{
  "encoder_norm_position": "pre",
  "encoder_mlp_ratio": 2,
  "encoder_bias": "qkv",
  "encoder_inner_norm": false,
  "encoder_num_experts": 8,
  "encoder_shared_expert": true,
  "encoder_positions": "sincos",
  "lr": 0.0015,
  "gradient_centralization": true,
  "ema_decay": 0.99,
  "steps": 7400,
  "weight_decay": 0.2
}
Rows from block 11 of the encoder of a small masked image model, named by matrix and row number. Rows with one number within an expert belong to one neuron, the router's apart. Each number is 500 + 25 x the weight over its row's rms, rounded and kept within 0 to 999. All counts start at 0. Numbers have three digits each.
Before each expert's rows are labels from the 100 images, of 14976, where the router gives the expert most weight on average: "top examples" is what is common among them. Only what is clearly more common there than usual is listed. The data: retinal OCT scans (Kermany 2017).
# router: slot weights (encoder.blocks.11.mlp.router.weight, 16x256), inputs 0-85
# gate: expert gate (encoder.blocks.11.mlp.gate, 8x256x256), inputs 0-85
# up: expert up (encoder.blocks.11.mlp.up, 8x256x256), inputs 0-85
# down: expert down (encoder.blocks.11.mlp.down, 8x256x256, transposed), outputs 0-85

# expert 2
top examples: finding: normal
router.4:495504506513483480467499416497487504483494435480501482481493504498495480503468479484497486478466532513525543468477513509498493517538490510469495503498488532486501472498519481521614492497489558522534526507516519495503526499510499493520502522514490505529457441
router.5:493506506511485478466499418496485506482493435479499483481494501497496479504467479482495486479466529511525541468475511509497492515539490509471496504496489532488501469499520481520613490498490556524535527509514516495501527500510502492522504521515491503530456441
gate.0:507502505515526506534522530484481489490505530503508491477500473518493507513510485484462467491530484528456469524488513492464517514479505509500445512505528454489451473475493496480467500441452501478476464493526578514502469516493501480522508491419494505469477510
up.0:520514487478477486485518498524519514465523488531523484498509500484531486492509534511465487533485492482502447505483517494501522512496511467473440456521482510496486472472474504504512507480463481507521518484511535476472473473473470496485495521463489503518489485
down.0:476521504496529487456475531526470506468505518482528495465495511526509497478473446488507453493531452486442506488495527522510506495486504489530547495475479482501485509466470499499521516531487477480468542517534461479499491510479489499517461539497501513535564487
gate.1:527530507496492499487513485513516507477505479520502471511494482480522510464494515503463487518483489481471435512488502504483526501482507470455457442536494479476466481469466487492513493475475472498513520496518535483491488484485483508490499513450508502511478503
up.1:489474503512520498530482527472475483519490531481497523494500512531484492533523484493538516498530503532521563514525500498495483502514493541542540552484518518522534534528535515519477520528523531498490470512484472528511508521522523488484491463531486476475515494
down.1:501509495512526505495484527508486486435510508521494472515498498498518536503496493505515486500499509505467475513496480500489490501487510516506524522488492495464500502506479498503507478482491482463469503508543463502527498504460492494527490522493471493457523491
gate.2:525515507505514499521483515481491473462479523499505476517487515477492485493517490477471473507519461514484492527465501471483499530487465481480467492494531436491463469424510505489473504441469481486496482508504528514503486512498512476544483559447532492482462474
up.2:489509522522516518491514485508512514545494482482495510500515472502487512490490494482522538491483537491508473465528482523525493471498551489487555515481478518487512501548479463508515476538525520474468505492503447500516520516516515519469528441544522517512518538
down.2:535486518478556536500501509496495508461497512486535448557539506525481475488551486494514540536531460477492511505553485504533454523525487475498522493508531532487491481509528476494494481500549534511482512478493519497482493511523507502526499522514503537511479500
gate.3:520501513528544503541491550468489475512503542486492499498492500514500500513537471483492474491533472530489484532503505454471495508460473512518484514502528481499497522452519504483450493474480483474473463510485498535508492529517521491493496462468508480469498507
up.3:467458468477485480495503498503517526555525504501508532477515508512538491521511492503540514478501503507514526505503508471503504473492511509531543523453489539536528519501510521474499530492504500523509501483463445490499494491498495503477503466545514516518490483
down.3:462483477522492493479505501484524510526510515461519481466531512472501489468511472490494496513507473482505540498484488473516506492501510487494531474531492528527513480478510502445496483508493508510483485521487504489512488507521523501516502534497549508569506501
gate.4:526517534542547500544485536459483473517474540486484473469506476495480496504535483466476482500540473541480460539505474453476483513460492516495483524470535468481496506464515501487460519473463498459465457520507506538516500535516526481498504468470514468468510498
up.4:489498498492500514489507485512533534564492478499503487466533504473498493471519499506478512511485518485503418512524465478497450459473557487484491489453497512483524493483470501464511549499467465496475499491478478487520500496504506517473502435525520487521498478
down.4:460520501527501502478507487502464502489506514471524497438511523472555479475511498488503513459530453521504501530538517450539499483500527467504544483468497515514465477473508494515509471539502528534512526489490470503492512484532516490514520571534475489546521508
gate.5:524564564573554543496495486470505475486461483468475464517459441467481480469481459451456444473487490481479470466515512521493506502496492487472433463529484470502487509504476477494502501503473483453453504520543512533551541567543554536521536508498480502520513480
up.5:488458454448457443501514508521508522500546517537534539509545552536539532526525538553543559546518516526516501522480481484493524512502531523496572528525521539493513497511536505536509507504526535547542497490459466470444454452457463451459454495494534485484493523
down.5:509500544472490514501513469477509493488476474508511514488477454481519480514495506514475519526496505480492506508507462464468490475493548540519494515493501498507464449518465529509528458522479506488498493472479511474480492507543515478526499533517501456461477470
gate.6:529532540540546503542496528466484472537481535487496468469492475513479506500539472481510495498536496536442468529514488526462497491466501528500525514512550465478475515491522478484465471495499499460466464519513491537512504531509528478500494465463527457454484511
up.6:497525546533530561507499489490493496581454490461470466485490469473484501477512459474504497482495527483461452503517482543482493458468539506491534479498503483501484501511490478460498492506500472474460489505508483518548543528537536531501519450524533485489484481
down.6:506499492497517517489506483502499468534486507498501536499504505495527453470537538518508509484508504505545501540577514468505498493507499490492501496493522508499488451489518512490502467499474545504520481486509491510452502476523505475521515513522460492491467499
gate.7:494527551559553554513471502467497469495443499455460482490480447459461511466474439444450456446496468481506484487486523505486514515479468492473473474495492472478483493497480513482465461477480480448446486521541516538566552562560565535534537514501526494505498485
up.7:494475475477482470506525505515508517515531511522518536523531532545509478542514529535549524525515518531495497502521487485524493499528520542521553545512505520519545501517530520514516517540530529525520489483453444487457475466471470468445477469516502498498500504
down.7:512486538468491503501526476516497504504469488538502494494515499486493504508509496533503539538502512504558508498532487483449475468489515504496482480475517476513497482531513514523516474494471502495486473500494479496497525525512491456533479513541456462461475510
gate.8:520514530536544497549487539467482472524477540482494471455497479509490488506531481470493484496544479541476472543523485487459480496471502523502498527471547472474488507472525476489461500481482505463464448523503503537517506527515530485503495467469528476449502500
up.8:483491510507503518501500481501503517598486493477508485478501506487506480496522486494501506474494512494508457502520468504504457451488530500494527510451508510489505506502491481459505534501505481510499494504483471499517518517521507514470518437532522511505485481
down.8:475504479519501519485495469496475494520482522482500494458504528467543456482528507497499501484520474501555518533567502451531495488488517480514523476485518518507484453495503495468503463533502526521503499496498479504474507485521510481510518556531507493557488524
gate.9:541534515533537500522512511474487463468520519515520520498490508517534513507497507500494490518514500515450466498489499489481523526515514514487476503534513473488462464473514447528493443478489507488492496514529524535494476526489524476492468498447521476474530509
up.9:468482509515516539505478493479480492564468496460494492491479480484481492504498459471510488470504489500474530534513475520498476449494504505526535521481502494497499526517501496431482506519541474500478491515496500521532538528538525533503518467529487514473491513
down.9:487479497485513512522503476480543482567490504512502525516493526501529441507516509477505489494496498505512521537513550461513490507503489500505500497508548481517502454505490484504485505471485517498542467499493515495455524480546495485499514515545523487516452507
gate.10:523503505513531495543496541478494476485501543509486501498480464497491510525543486477476463499539466537481462546487493480458511529478480504465463517531534468486492501468520493510457510478481492483488461500510504515488472510490508460507479517444526460451465514
up.10:495505511506507531499557491525472511459510482515491484507520484504519493488464511512514506496481510500470398476520523466509495509487573481456510498565481504451523474515474484523522467548503474487484492458535498479481498489490487506477504470487561467506485547
down.10:511490505490563462446502499525536508478497530519537480487511501476477485471514492503518547514483488503527506568536540471524504480504503470490525477478539478534514490507557491504490475498511503511483491522536488508500501498468474536519531522511512498507509544
gate.11:553522492495506455518515521495504504525516529524520514509500510519496535522538504514504497502528472533548503521495511502519503525488468518535489514503513499495509518500506512492487517498478499481518490502520533505484452485465489453477468474452491477457507492
up.11:472465493500512530510485511481480496569485511473492494466480491494483490518519474484510488480510481500486540562503491499508489428485502503538519524493505502515511517517503517411472505521542474514487485509486510520526519520528524520514508461517476505462498521
down.11:477491521484518497483506479500547519598488498484506526529484504520504441505499497471492484496500466510504524517508550458515501487494487507502516506476532481514521487500485459517496559491484512497499494491480529462460509493531501483510489477545527502524480500
gate.12:564535505511529465529513528475489476468524529525522506487488495523500540529510523512497509519528473530496484514474489464474507521491477513494490523528526477490480491495510458538484474445455509477499481503533529528489455512476519445500454499427514468481466529
up.12:463460494504511539504492511488472500539484505475489492473483485500471482508500471492535496477503493494500548541505504515520475445493496509542549516483498509507509513527510503436477513522557480510473477501487504512532523516533528532513512472536482504475519525
down.12:490471494490496512499509480510532501587495498514493512525481495484511439491524509498504496498485489523530525505514545479533476500506490509511502482464536509530521490508513474501503533521528532495532476496516538485476515496509522476505517473545527477488442488
gate.13:538518517516530467527505521471501475511508537510529475469503482505516477507524481487484466490533458533456463535482509490460495484494497495510485515556533469475490497483511471502471495508499482469496481514519511523499468509488506467505469481435508483455483534
up.13:472479501504514533499480484480494503572473501464495497500513496483491494487513472489511497487506506491492509529541465508494474450489532510514537502484500505521506521513499489443488511514525473510486495514487491514534530525533526531493497444541514504478492515
down.13:486491469475503504525525492478519497548490506509481539517490516488522446515509546451491482497497489504547502534513533455516501522491497490489502503500539513511509435484508476494488482479484533518530483499474526476456508488530500486513510506543513509533461491
gate.14:463442458473490511512518538513473511551520521525532527517513491507504486502502506514525497508512470503512526538517511497477488468451491491523527509516502509518516565492505507454475507527535484514489475465455496492489461474481488499463467446505484486474514543
up.14:505491504507508496511486498487499502503507519485501544466501531523488519539527502523552528514518527522525549499520517496518494471522500540550566553487510524508529472516539523516504519511510535496486485521489463516497509507509509483501496513531498489483542491
down.14:486487486532489480518529490521506508575502481539463513478512511491477444500522492498482527510516474491539534489477518537518518484487496508489467508511512514566533541490496474512492546483500492537491468491481530498495504491521509500460530454520521477512513484

# expert 4
top examples: finding: choroidal neovascularization
router.8:499533539531529509508505472497504452438489488489491456520456486464465450498470495492491473502489537512472548483494547545482522533500474497464490493490507477523490504458501464537540486480461527472469495506507491508523527520507519483489523520498475515502479446
router.9:453490508509496480483479466465469444471467487467491467538442493473464452510493451458482445453486522510472552492507530530511503515528499493464502532526496481512511497514493463524531496505484520521507515519515488523534538544530531508458540530512484555512433454
gate.0:546558545506507514499476491479522543483496499511459537492521510493509522494464471465495451484490481501471500532503475469517473497514520490520500490470528466496537497494505550485516475498477502486490516520496502526487529521506511509491475518502481534533483485
up.0:519497497492490520496507503509524534479519505535455565460511526502511575494488504511514498498498470498478489486475472524528506514497521497503506494447526496454503502525503521498504476511482505500481492506474462497487495488484494506508505562488542505517531510
down.0:499501482509493523509475464492534517533487500465553507529509502538525519536446467503498525526529446483442535476504519481514484491505502518505511508466495497559472514560504499506527479520461480523448485544454524500522531538525462508509489452499514469503505465
gate.1:499474464500474479527483505476502471478510533536495509500537493529518511509498507470528482487534497516491516455503518459482486567510502551493516500505499522487501455474532493526502443498505513532521474518499505528493490503481510494514461524467550505520481453
up.1:471492491493456501478497478519510513515509481506514533544542516496514487497488496522504505486481539488514503428538512444524502500549549502482517504531475510487522517543494484533524517539527508508513522494495477486495525484501478509461500488544522512541520493
down.1:486531520514504497531517512495500479454513515500517499502513522493491519505464495467514501488511529506474507506479482517511528523510519502497524488520504500521527481490488502470525476466499523502493508493479459517508487495519496475525502546556500479586466517
gate.2:559562546548532483522529489490476519494523510493485508486560509522516495543510484487517503479521493540513510506459542458535467488518499523514484542537503523477543452478526542499516450502497532460521508521530510525490503491493490463497454485490498475451507499
up.2:493514505510472506484486486523538510487501485546498527538519509495517505493470513503503499485485521487502482403512512455514499534536521495474516495503486498482511465517495509534525491514504505495498502492498472494492519500501484512490503530530554528580512490
down.2:493503514521521487502509509513505538433494498513525520506456513502487518511483505488496508484490515502489529521501501506527527516484525497503510476530505512515527479510517522500498421462508492503483492489478462499505507490533492498552500564515490466583444493
gate.3:477473494526488497493515486509477522527505490487551489506503484489498466522478496480475485476502474518503505528511535532511495511493501494519475518501459535500535515535499531487524480536474512492481492489497499486508524492522490497514536511493450470489498521
up.3:493477471509484488498506486506509504507509509491538534486467482526527479527484497499492491506504462515498492519486530544482548508507539518525470505466496521535545488514516545479517503481492519509497499488488501490479497484499487487471482444490470506500559479
down.3:483507488492477516489494464500471496520524514507491489505494477503497475520541485497520531519507520505517480468477488489500491535469517488488475511518494518489503522465477487534527552525519498509495540529488498507479522509487487493486497447522530497450552475
gate.4:491499503517533501528553501510481516526522491490499506496483481519476477532444502508493512501511479522526508568457541536469467509498514514499461520539485509507513513527510491483490476508514515451473491479518544474528486495477499481535508451480484496497450494
up.4:526527542499501484467471459467481506482493488458520502483530533482514475500509477495522488505490510505496511511537463469532526488517484492525517514443497515504491503456507538496530498493497517519520554553521496524492535500527505495467495551520494513506547495
down.4:542496483461503492551491484492473501485479502523482491497484510477578521519506472547480519526481522483520481501555506496460471525466501547514523513543525495484510538498503496488513553503470501493507520503525522481481490505502489509497475464481455507435517489
gate.5:509531516513536502508465534505533487497469506534459513515556513474511549475547491506502491492501522487485488498496478442513472478484497485495554488503540454475500486479491494510472502473497491486495494497484493519512516525502531510520484519517519508509492547
up.5:487497527530562521522505535523501493516483500536490536492517522499494513476531499493516477504499519482486496498545493480502481503499489505503561486501515454488466486475491492508478501488522487466455457464443466503488499543479518514523482536524535503508478484
down.5:484501499469488528493523502493469499496520520500522483467492468492529520516518484465518493574516503547492471488506479510485460510469496468557478515512515547512501503498523494509522533500510463487545506523547520470486508541533515544507477489522498547477536514
gate.6:495465476501473480496563477513449495511545489476533490516522502538472493528521518520509523532503491523500509530505517529514508512506527529515497522527495564532515491524521497496527505522507519524516505485494522458475500441487476469503503491502434441488506494
up.6:483469492501493481508522482486431463499519493485493461494519494514481482527548500497500481521504479518498522544439507532497497512520480512481478515554486528501505516492512522497515520470546525499506500504517545487498495458501511483512507479484472501506484461
down.6:541523519491478502490509490501516483541501507532499506482480512514527492477520513483604513518499459468485506480517513483488488467444500521524517512467550528543511528459472515502514516459467454495500530529493500460469535489493501516478490462512476523453510506
gate.7:510517514522473494503498488499501526507526497519519522472543559542529493525509516536530526514513512531493509508518485496570517521510480538547516526467504516536542496532520549486519479523533535486503500522502519517488517486493476483525506569521488445486497513
up.7:519506472492465485501523494503458476468513515503492437448452475510486494530491535500499509514517499513507549526473519543506506505500531507520490506555475547524473536525509461503491519542527506476502501514546552476526468469490513491522519513492482497468480479
down.7:499535480511477511506505482452464483497521482511490457489518488515555561508482510552510502531504476512503532463538480490487481508462499546507486502470532505487476513483463471469521536505499503529516524493553536475524492535503524514456509490521491518442502487
gate.8:496514528527494488490502466485472487487514487474492504524529507514488477523481491517509509521499535513474540507518484523531501488511501525552542516489493531540516560521517493486527542533494546480520519521528487512512522521514515494467514506528414483516551525
up.8:498467484484530513528519535501480489511491519495509489477458487490499490497506512497491518498509461501512511571482530533513521464459500478534469494494499492504512496489487507457465500495497480487489469474491529495513466489494525501530505459469453467432487513
down.8:494467510521492474480474466471468493530529509499507481529544500511499499531505492474489509543487508498517456503499473536508497493476484543532514519493505496515539534553505470495491590514504497473512513471497518483515494496479483487482526472486485545438535499
gate.9:507530545557534497510535478476436476494497493437488498491442488513479476514440475505469490491508487524495509505498562521472521527507508519521484517555486540531491497510523492521503484486482518469492512524529548532527525523525536485484528436491498507501524477
up.9:515525512494491484487503494491463484511492499458525505452459502504528496502472497515472521508506491507466493517498508538478529475483521500525467500506495518504487497509499485501488490509518505499505526525504526522499496477505497488494526449489535476459547506
down.9:473533482533462490501489457500515509525511481468495510487551470523469465487501470523500518537523519519498508454506468475492482472444474518521481499505502497515522501471489486524523528521496516520529514501465548491493520478435470534431508475483493478466530488
gate.10:493548533514517509516472509496498462507500499518496504529438476481510507488499485469473490495487504489541506496544492507491503511486512488484469485535503472494457508479497487532502491483473496469487497509522502514504516517495520507499483558489501470483519489
up.10:522541517493513510498477499492539551492499507486470488556491486490547549484504467493488498478502496487507473504543485508482502497492482487498495483459499475480510507517488534502490517513455503483495513510472489510520500508495489508514483527482491470498535534
down.10:531489584483475514520504496476533446515473506463526484475489491543497494499480491486522510500507491525510475469509493487431489486466475513474508506507510485534475493482508477473549479472448467493524472482521525466459528506521536496464489486502470488466536501
gate.11:515546516504470500489485483466497501495473495478482527463466508494499511498472470465505479481506491499455513498507512504490495521492492502480535499524488486472476535478512517497494450493478507518533534553561525531503507533512498505502500524498494488485500466
up.11:505514515515486495496487485447505509492483499477499517507495503493553474501470467480509483484504512498476520496528566480498498489480508501504518493489489495469451506498511503497501443497467502486518521552526517532503531534525511507492466546495484509466539448
down.11:508523508510459542507507484495534508495506483496503479520490521484555502444463510482562467523499483457521519503502504501486453471503490506472469512518488540499507501487503489527502495522497529480491536500525523442448524486488566486456483465518539542487540492
gate.12:479479460488482508499503520540539536509515495572486510536549523505491533491519525506528488517491523483511476487515463487506452511489470503506502497493502506535506486486494543509497527546485499522502472458467469461476491489481475509517494515541489476541476500
up.12:505501468461490510500502544531513483508493509560511482499526494487513504480546542493524511533492515480480469505510433472521440478500549482520518484503532459474458511475477462506480532475492494485492488456493472458492459456465486509507491473507535494496490499
down.12:477509467485465519514472443494538480497454511524488523482546493472533474499517520535519480522513512541521474473550485499484441491496468519518513496507489533488523499475479513479521514481480532492489500521543537513512523497482466519450502443513490499464491455
gate.13:486517518502532498508477516489531512504483504515496479528522480478459539482513472459480447464494499481478476480532497485472466502496473490491474483513536462454503468478496493513488515482472479492492471483481486517498507554504519510499476517504547519522464493
up.13:480475470476507496501456514492547484488492509538535538506491482508531503487511479472486477466497467492518500452470485468462543521522509497487486495512550456465527487502504442528503487479496491521495477490466464508490491536485498509480418548467543512540535460
down.13:498494531484472468525486525484517492507511491518507496469506494499533503528493514495521486483493537505487478465505538492481484515484504531532489535473504506479525513506496472512533500482491466508494461501495487442492531525495514494438481484519477482433526483
gate.14:517473459509476493498526494495469497488518510491513479492509500507491488521494521493503498498514448525500490589505484477488506527482471497527463504463474544535474499475509552469511506497461508526512492509525500495494480497493479485510509500465496470494468501
up.14:474460479460471494487485518507506512503523497497520568539508525515549502501501481537551513508494516491522511509494470471519547453515520513499572497539509487480503571539499478505485531523564491529509519502483477487491491497499495502472494493529523500493548528
down.14:504509503519469493542476505509484474488499479480530529486527489503470485482490480437519477475500520530476526503482492535501495503466486526514511487563516503503553544473458492487496509456483497482522507493504479477509479469522494500471491516523483509516458541

# expert 7
top examples: finding: choroidal neovascularization
router.14:540496496455499440500455526476450481521504527518530471480530525551527535460520487533531528536515504498495484492550535507480484483471527529493532485486570469501486501479542497513483496481522498531532548529509514506458478493472497465483448475471525487478508522
router.15:543500502457509449512460522471448472506504530510532462495523504544518533470509474516521515523518499510482484482557535497471487487474520531498523490478565463495483508476546483510490489474523494518519540522507514508458474496475499461471445479468526497486520518
gate.0:477507530508526496495491494494564523519492493480476469521514488491504492488501452475480456495473466511481503450519513468505502484496480507505447506484510521569543498493543531483502520517537504489494511503508445506519527534566513501514490458516520472473444456
up.0:538521523517524525491493493489474480482463495463469478520452486525479506497512461468471473451497438509524487485544538466483484457511511510498449508490493509546475547483504480504499489489518501494479526519530492507523520574554531498491486451499542512450520503
down.0:473509481507505488483488496514527489482530485465518513433482463485500463488504526502512521469522526517436505514489483448526491480512549485504515494474545471569501515477534471547534507482510475477491491529519503521488498462503528523446510479494482521501498528
gate.1:480491505506509508492511497553507508510508495491502487512471491522541507499543497501528520499492489502494502455511463450553474494515526472531536506485515495473465541469496449515498501523517501492479475448503447462484489487493486488510507489518509493486526499
up.1:479499512498514519494499504520463506515468493507496460473522496450495527488524508535505530521481522497515488471528473468543504502505509480491507494489518492483459559507495444510505474522563499504476508490508482500501513511487491491490492423510527520523492502
down.1:548538502483484521498512459555506485481509522485494522511565498526518485510483534545502508509512507488481526494537478466503516472504516492470505547426517487509484497515511467535497491482488496544540499535551453474527503477504497511460491480462522484496487459
gate.2:517525488508464512472498494516516536498522509498500515476518545498464504514510484492550513443493478503481516542499499495485491479486427499489566498528456537487496509529497504479505534522519499491508498513504459491478500513530458506465503568497506519457506507
up.2:491490511491534501519490506483476472508475506500500483532498442480524497489502520502457507559504523482511492463517500509504510519506578499513436497464544465507499493485500496516493462485472501505488527497497526507514495493480542495527488418501489455541492495
down.2:507512527536506527481505481511475475467524492503557518463444510501518473484531461527536546504508496525512506512514483529499497448505512467501515470532503502498514512505532525463520519479525526480512519505501459494492541468516486504501526495496479500490544512
gate.3:471491505500525501475529489496478515499503479450521520496481503474463509503526458513511460460466472503458513537482478559521515483480508491461526510532470521533504477495514531476507535516532504479495513480509517489511501489522515489482475520514506538512452506
up.3:473476513497529498483514501492497502470494490452517525496439493481457500494543475531502466509483476508502516548464491549483540444473458486495507506508497502530519497482522534494502538492563500498487527483503506489524501515528537484501478549530516460481507526
down.3:501463474477496539493505470480502470509467498494514518500508518480526468478508512492470530524504479503479473540562501509489493500466517497517486524505512530522460533524469475549499526500475498489547537481514492484508520500552500510495484479474530511495529509
gate.4:502508528521531478524522484485456506469495498483452508489479502509473479510436471507520492483529494525564528470474543460508466517530484509547506527494501498459527546504526542498520480520529526479500498502518494500507509518492506465492503473488496474482510498
up.4:490474479471467513468471514511517505540501491526488531487508529505510532471509510541509533537479532469516479451493537506511520476487545501490510473465538472522487458514489483505490480487525479541492532490479474471467487471464485519515476460492561481543516505
down.4:504524503514517505486500508513478500515532501507533517493523494501493484500508483509499499479512500496470506506485504493502521503498504502500492507513509500509502483503511483487510452498496510497491484506500489495507505487499522493487500448502490493556500490
gate.5:492518539541498489490532461503471505509505474496488489549481481495474484509467497507534492492490502515560520476505554467520491516508508511555514508512456537487512506496511537509535490495511521469501486511522513500552545508520541486521523469526497430512496504
up.5:497527526535534503539534486499480503467496503479517467515491466480483466534470495452482463457510474525489512559504455501496491524521464488508478526529455538483515523501507517491518523507474518453489453493512524523531517528539518482483535530512436509478483491
down.5:500485508501490503494487510482505501483496491470469497499494504515497490516509488478482503497496516484489521486496500481497469486500496486498528498494486511494505498514501509486505525498521494518501511503513526515496495501491500504488491547495496522479513513
gate.6:497517505507487503468506495517557513468486498496478514469465491487467493495496516540540528505499489508539500522468474556483499496466472486511547506475464519505502489482483501499499515500488509493490510501525467499542503520523523493523517545516514484527538549
up.6:473486501497511496480513500486511501474460499474452470492444480489439512489504490527472506481502463509521497545430472529468500496473456508503464505474504526530501484497500515479500456503427507511501515517516487520544514553539533498544521529496515484489519518
down.6:499485484526476513473494497529551493520454500453507509530525473483536460496492444520486490539507499487506508471507510534511499485480492485519465549504457513513436521537496532496509517510496526490487510514552513500499534497522470488514467458455486523518509501
gate.7:507538525508524490498501502514504501500486504477550469538504493501494463504452480473481501477501490507487511522518488502452489485490530528502514508510502504466466463518514469487490511476472498478506503489503505494514509508530519497478495438513482540532512464
up.7:516501504491529491523494506493527521464501510481529451497504553519517480502487457501513452499510495504524509496512487512491530516512495514504486501524519487516506475450535525499499466504501501488495503500493464509492492511514492496493487526499496533528471461
down.7:499522494535473498488492511469544526458525469500515528486466481512489517486543485513492499540515511489509461510455517481491506505494467532460480474465480480538528518484504456488527533498506546507494485527459515469516507480476500501485501480482490502517501501
gate.8:465512530535496520494554469532479520519524454496519519511485492489511486514501517494526504504473508502528505523507469531548515497516533497546527498497464526496527544525483522475535528543534517443473462473499506480534544502524499503480545484543467501531536509
up.8:474511526535508515502551482530479514517522470481530514506490485498500482526483499475513504469486502511519500528514451538537516495516525498535514515498462533488515546542483496478522525551527520443478469473504505484527524506526488494464554501531464510512539516
down.8:480500514499484517507493490505509501524505496525541514508475489504511483491508523507461550471500519515506510488503481504516480508486482496468492478505518484487478499512498507505493468495480486503529479529488511512527498484479491528490531540468498489480576516
gate.9:497509525520504481500529467505469504504525491500485516516487515532493488510456513542559529520516507526577525465485559466526479514513504527556543519486478523494526508509515543515533507514566526483511499506517490488521524488485507469501514447514504433498520498
up.9:495469466463466522464457522510520507539491498531480527500499518497517539466528516545495540538482526463505476454506529519495528468475536497491502463463542471522476474510480492498474493485513472547488530491475467474471483481473487532514482464496557481521520509
down.9:497517500503524493496501499521477508507509500504507513497506510508492507493511491514498515492505502500484490498509483489484522502497499492495504509516514496514501484506509485493488470490502490490499491494473474488500500503491497502475506442498500484544504498
gate.10:463493515522491514492561477531495522530523456491532512510474484499508501511487506492540506501483513504522497505508469523551513495519535501565534500473465508487522543528481504471532535558540512449486469471507497475533518497502481496480543497545474510518538516
up.10:521498484484478493486454510481519493481487513525462489485524512489483504476528525527488501530503489486492517483482549459471476500477459488475485486512517478516504465457504532521491468459464487544514519524501496511482495495483506512540466489480528473486454493
down.10:495500493500495505480491487522485518455504501489465512492512503510470519518518484484542471520500494480480499521503530488485521492503488509509480529499480508490523526497514494487512533514533512490477518463527497493463502506497516483508505487522507527537437459
gate.11:488499496503491516494535501538540517490538492479517524507460496516528495505525536530527546496495477506510482490460519484548512461472539480506537501471483513524529484494476493477502474498489496476488494476501472466538497468501473496523535584518551522467536533
up.11:495499505505490524457517498500505516487484485472464495531469465447512490502502517474466447483487455498476507511487508452512501475498489467472454497464467495531512489455479499480505497480436485487502522509512480499542499507517506499521503575490508577501471497
down.11:503502476494473494452513474506487468502531492506514562518498497519509489492549490508483529472507466491490475420553462483510489469489450550483453505411537486514529541489521488508491517475524475523524519510518488491551491495478500530567531453499484516461546506
gate.12:490494505515520533517516510504525499476473500491490522582489517524523500491484495499537493487503498497539473483539506471497504513497514492498503491486466506472474531450483526509493531482557495489454454479491485491532503507524550507482522515493542524486439515
up.12:503501508507498535517517507508515527502488505513519524524489508514544501507501520483516504484527472504536490499528481506478510526503496495509504497462502504512516530497488531496495486495556498473473450492478432514527490531520501503463559491522527520494506491
down.12:487497503520485492488481490490490495488478484507492550506486523538522462514507529494518510474536476530490537471534507523483534467480499509474499564475544524516533515515513508500550505499476509521543497518544497498531523497530476532465499473490503530486499495
gate.13:489486483489457484469510504533484541533528494510528491533486537522500483497459528537495541496490518497515502491539551484546503474488488509549487510486488523495544484498492550503500488536534502508528501486491488472486496448480468498498486508547526482527497515
up.13:486503485490462520467507498525480510527504491514477503441502521461465511496506550578486556527488523497508475531501475473494505493470506467500481495501477511515534526511462468502495542534514501507490514499504516485513494483473495504544527447520483466514486545
down.13:517509460499458493497482497456557487505467486523516513467526513461490495469553506518477490460509483510537482527503513547516503526521518533507479480479509454497508525495524496509535509474495453510499513469489480491456523427481517465494513498509494478512500506
gate.14:474510530534495483483525469499468503517500471488487492511482504511461483514476510516539495506487497522550530477489558483525480505501506524556519515491455535497508525480521522504533501510525525478499491510530514492541539502512545481519529450537495443528479500
up.14:504481478465477509467461518493515484529494501518471535483522534514513526465522508551498532550493542475508498452496535498492518476490546507488508471471552459519486472487499472512487494494533484547507549511493478490476487492463493516513462445484550480510521497
down.14:514512509524513492486498494537480490520507492527553506498515482500512481494517496508523503485503502526481504519504496538501535491498496499498479504510502473511498508482503474504526506509488508494513481484481482484504503489516510497484506455509497490527506492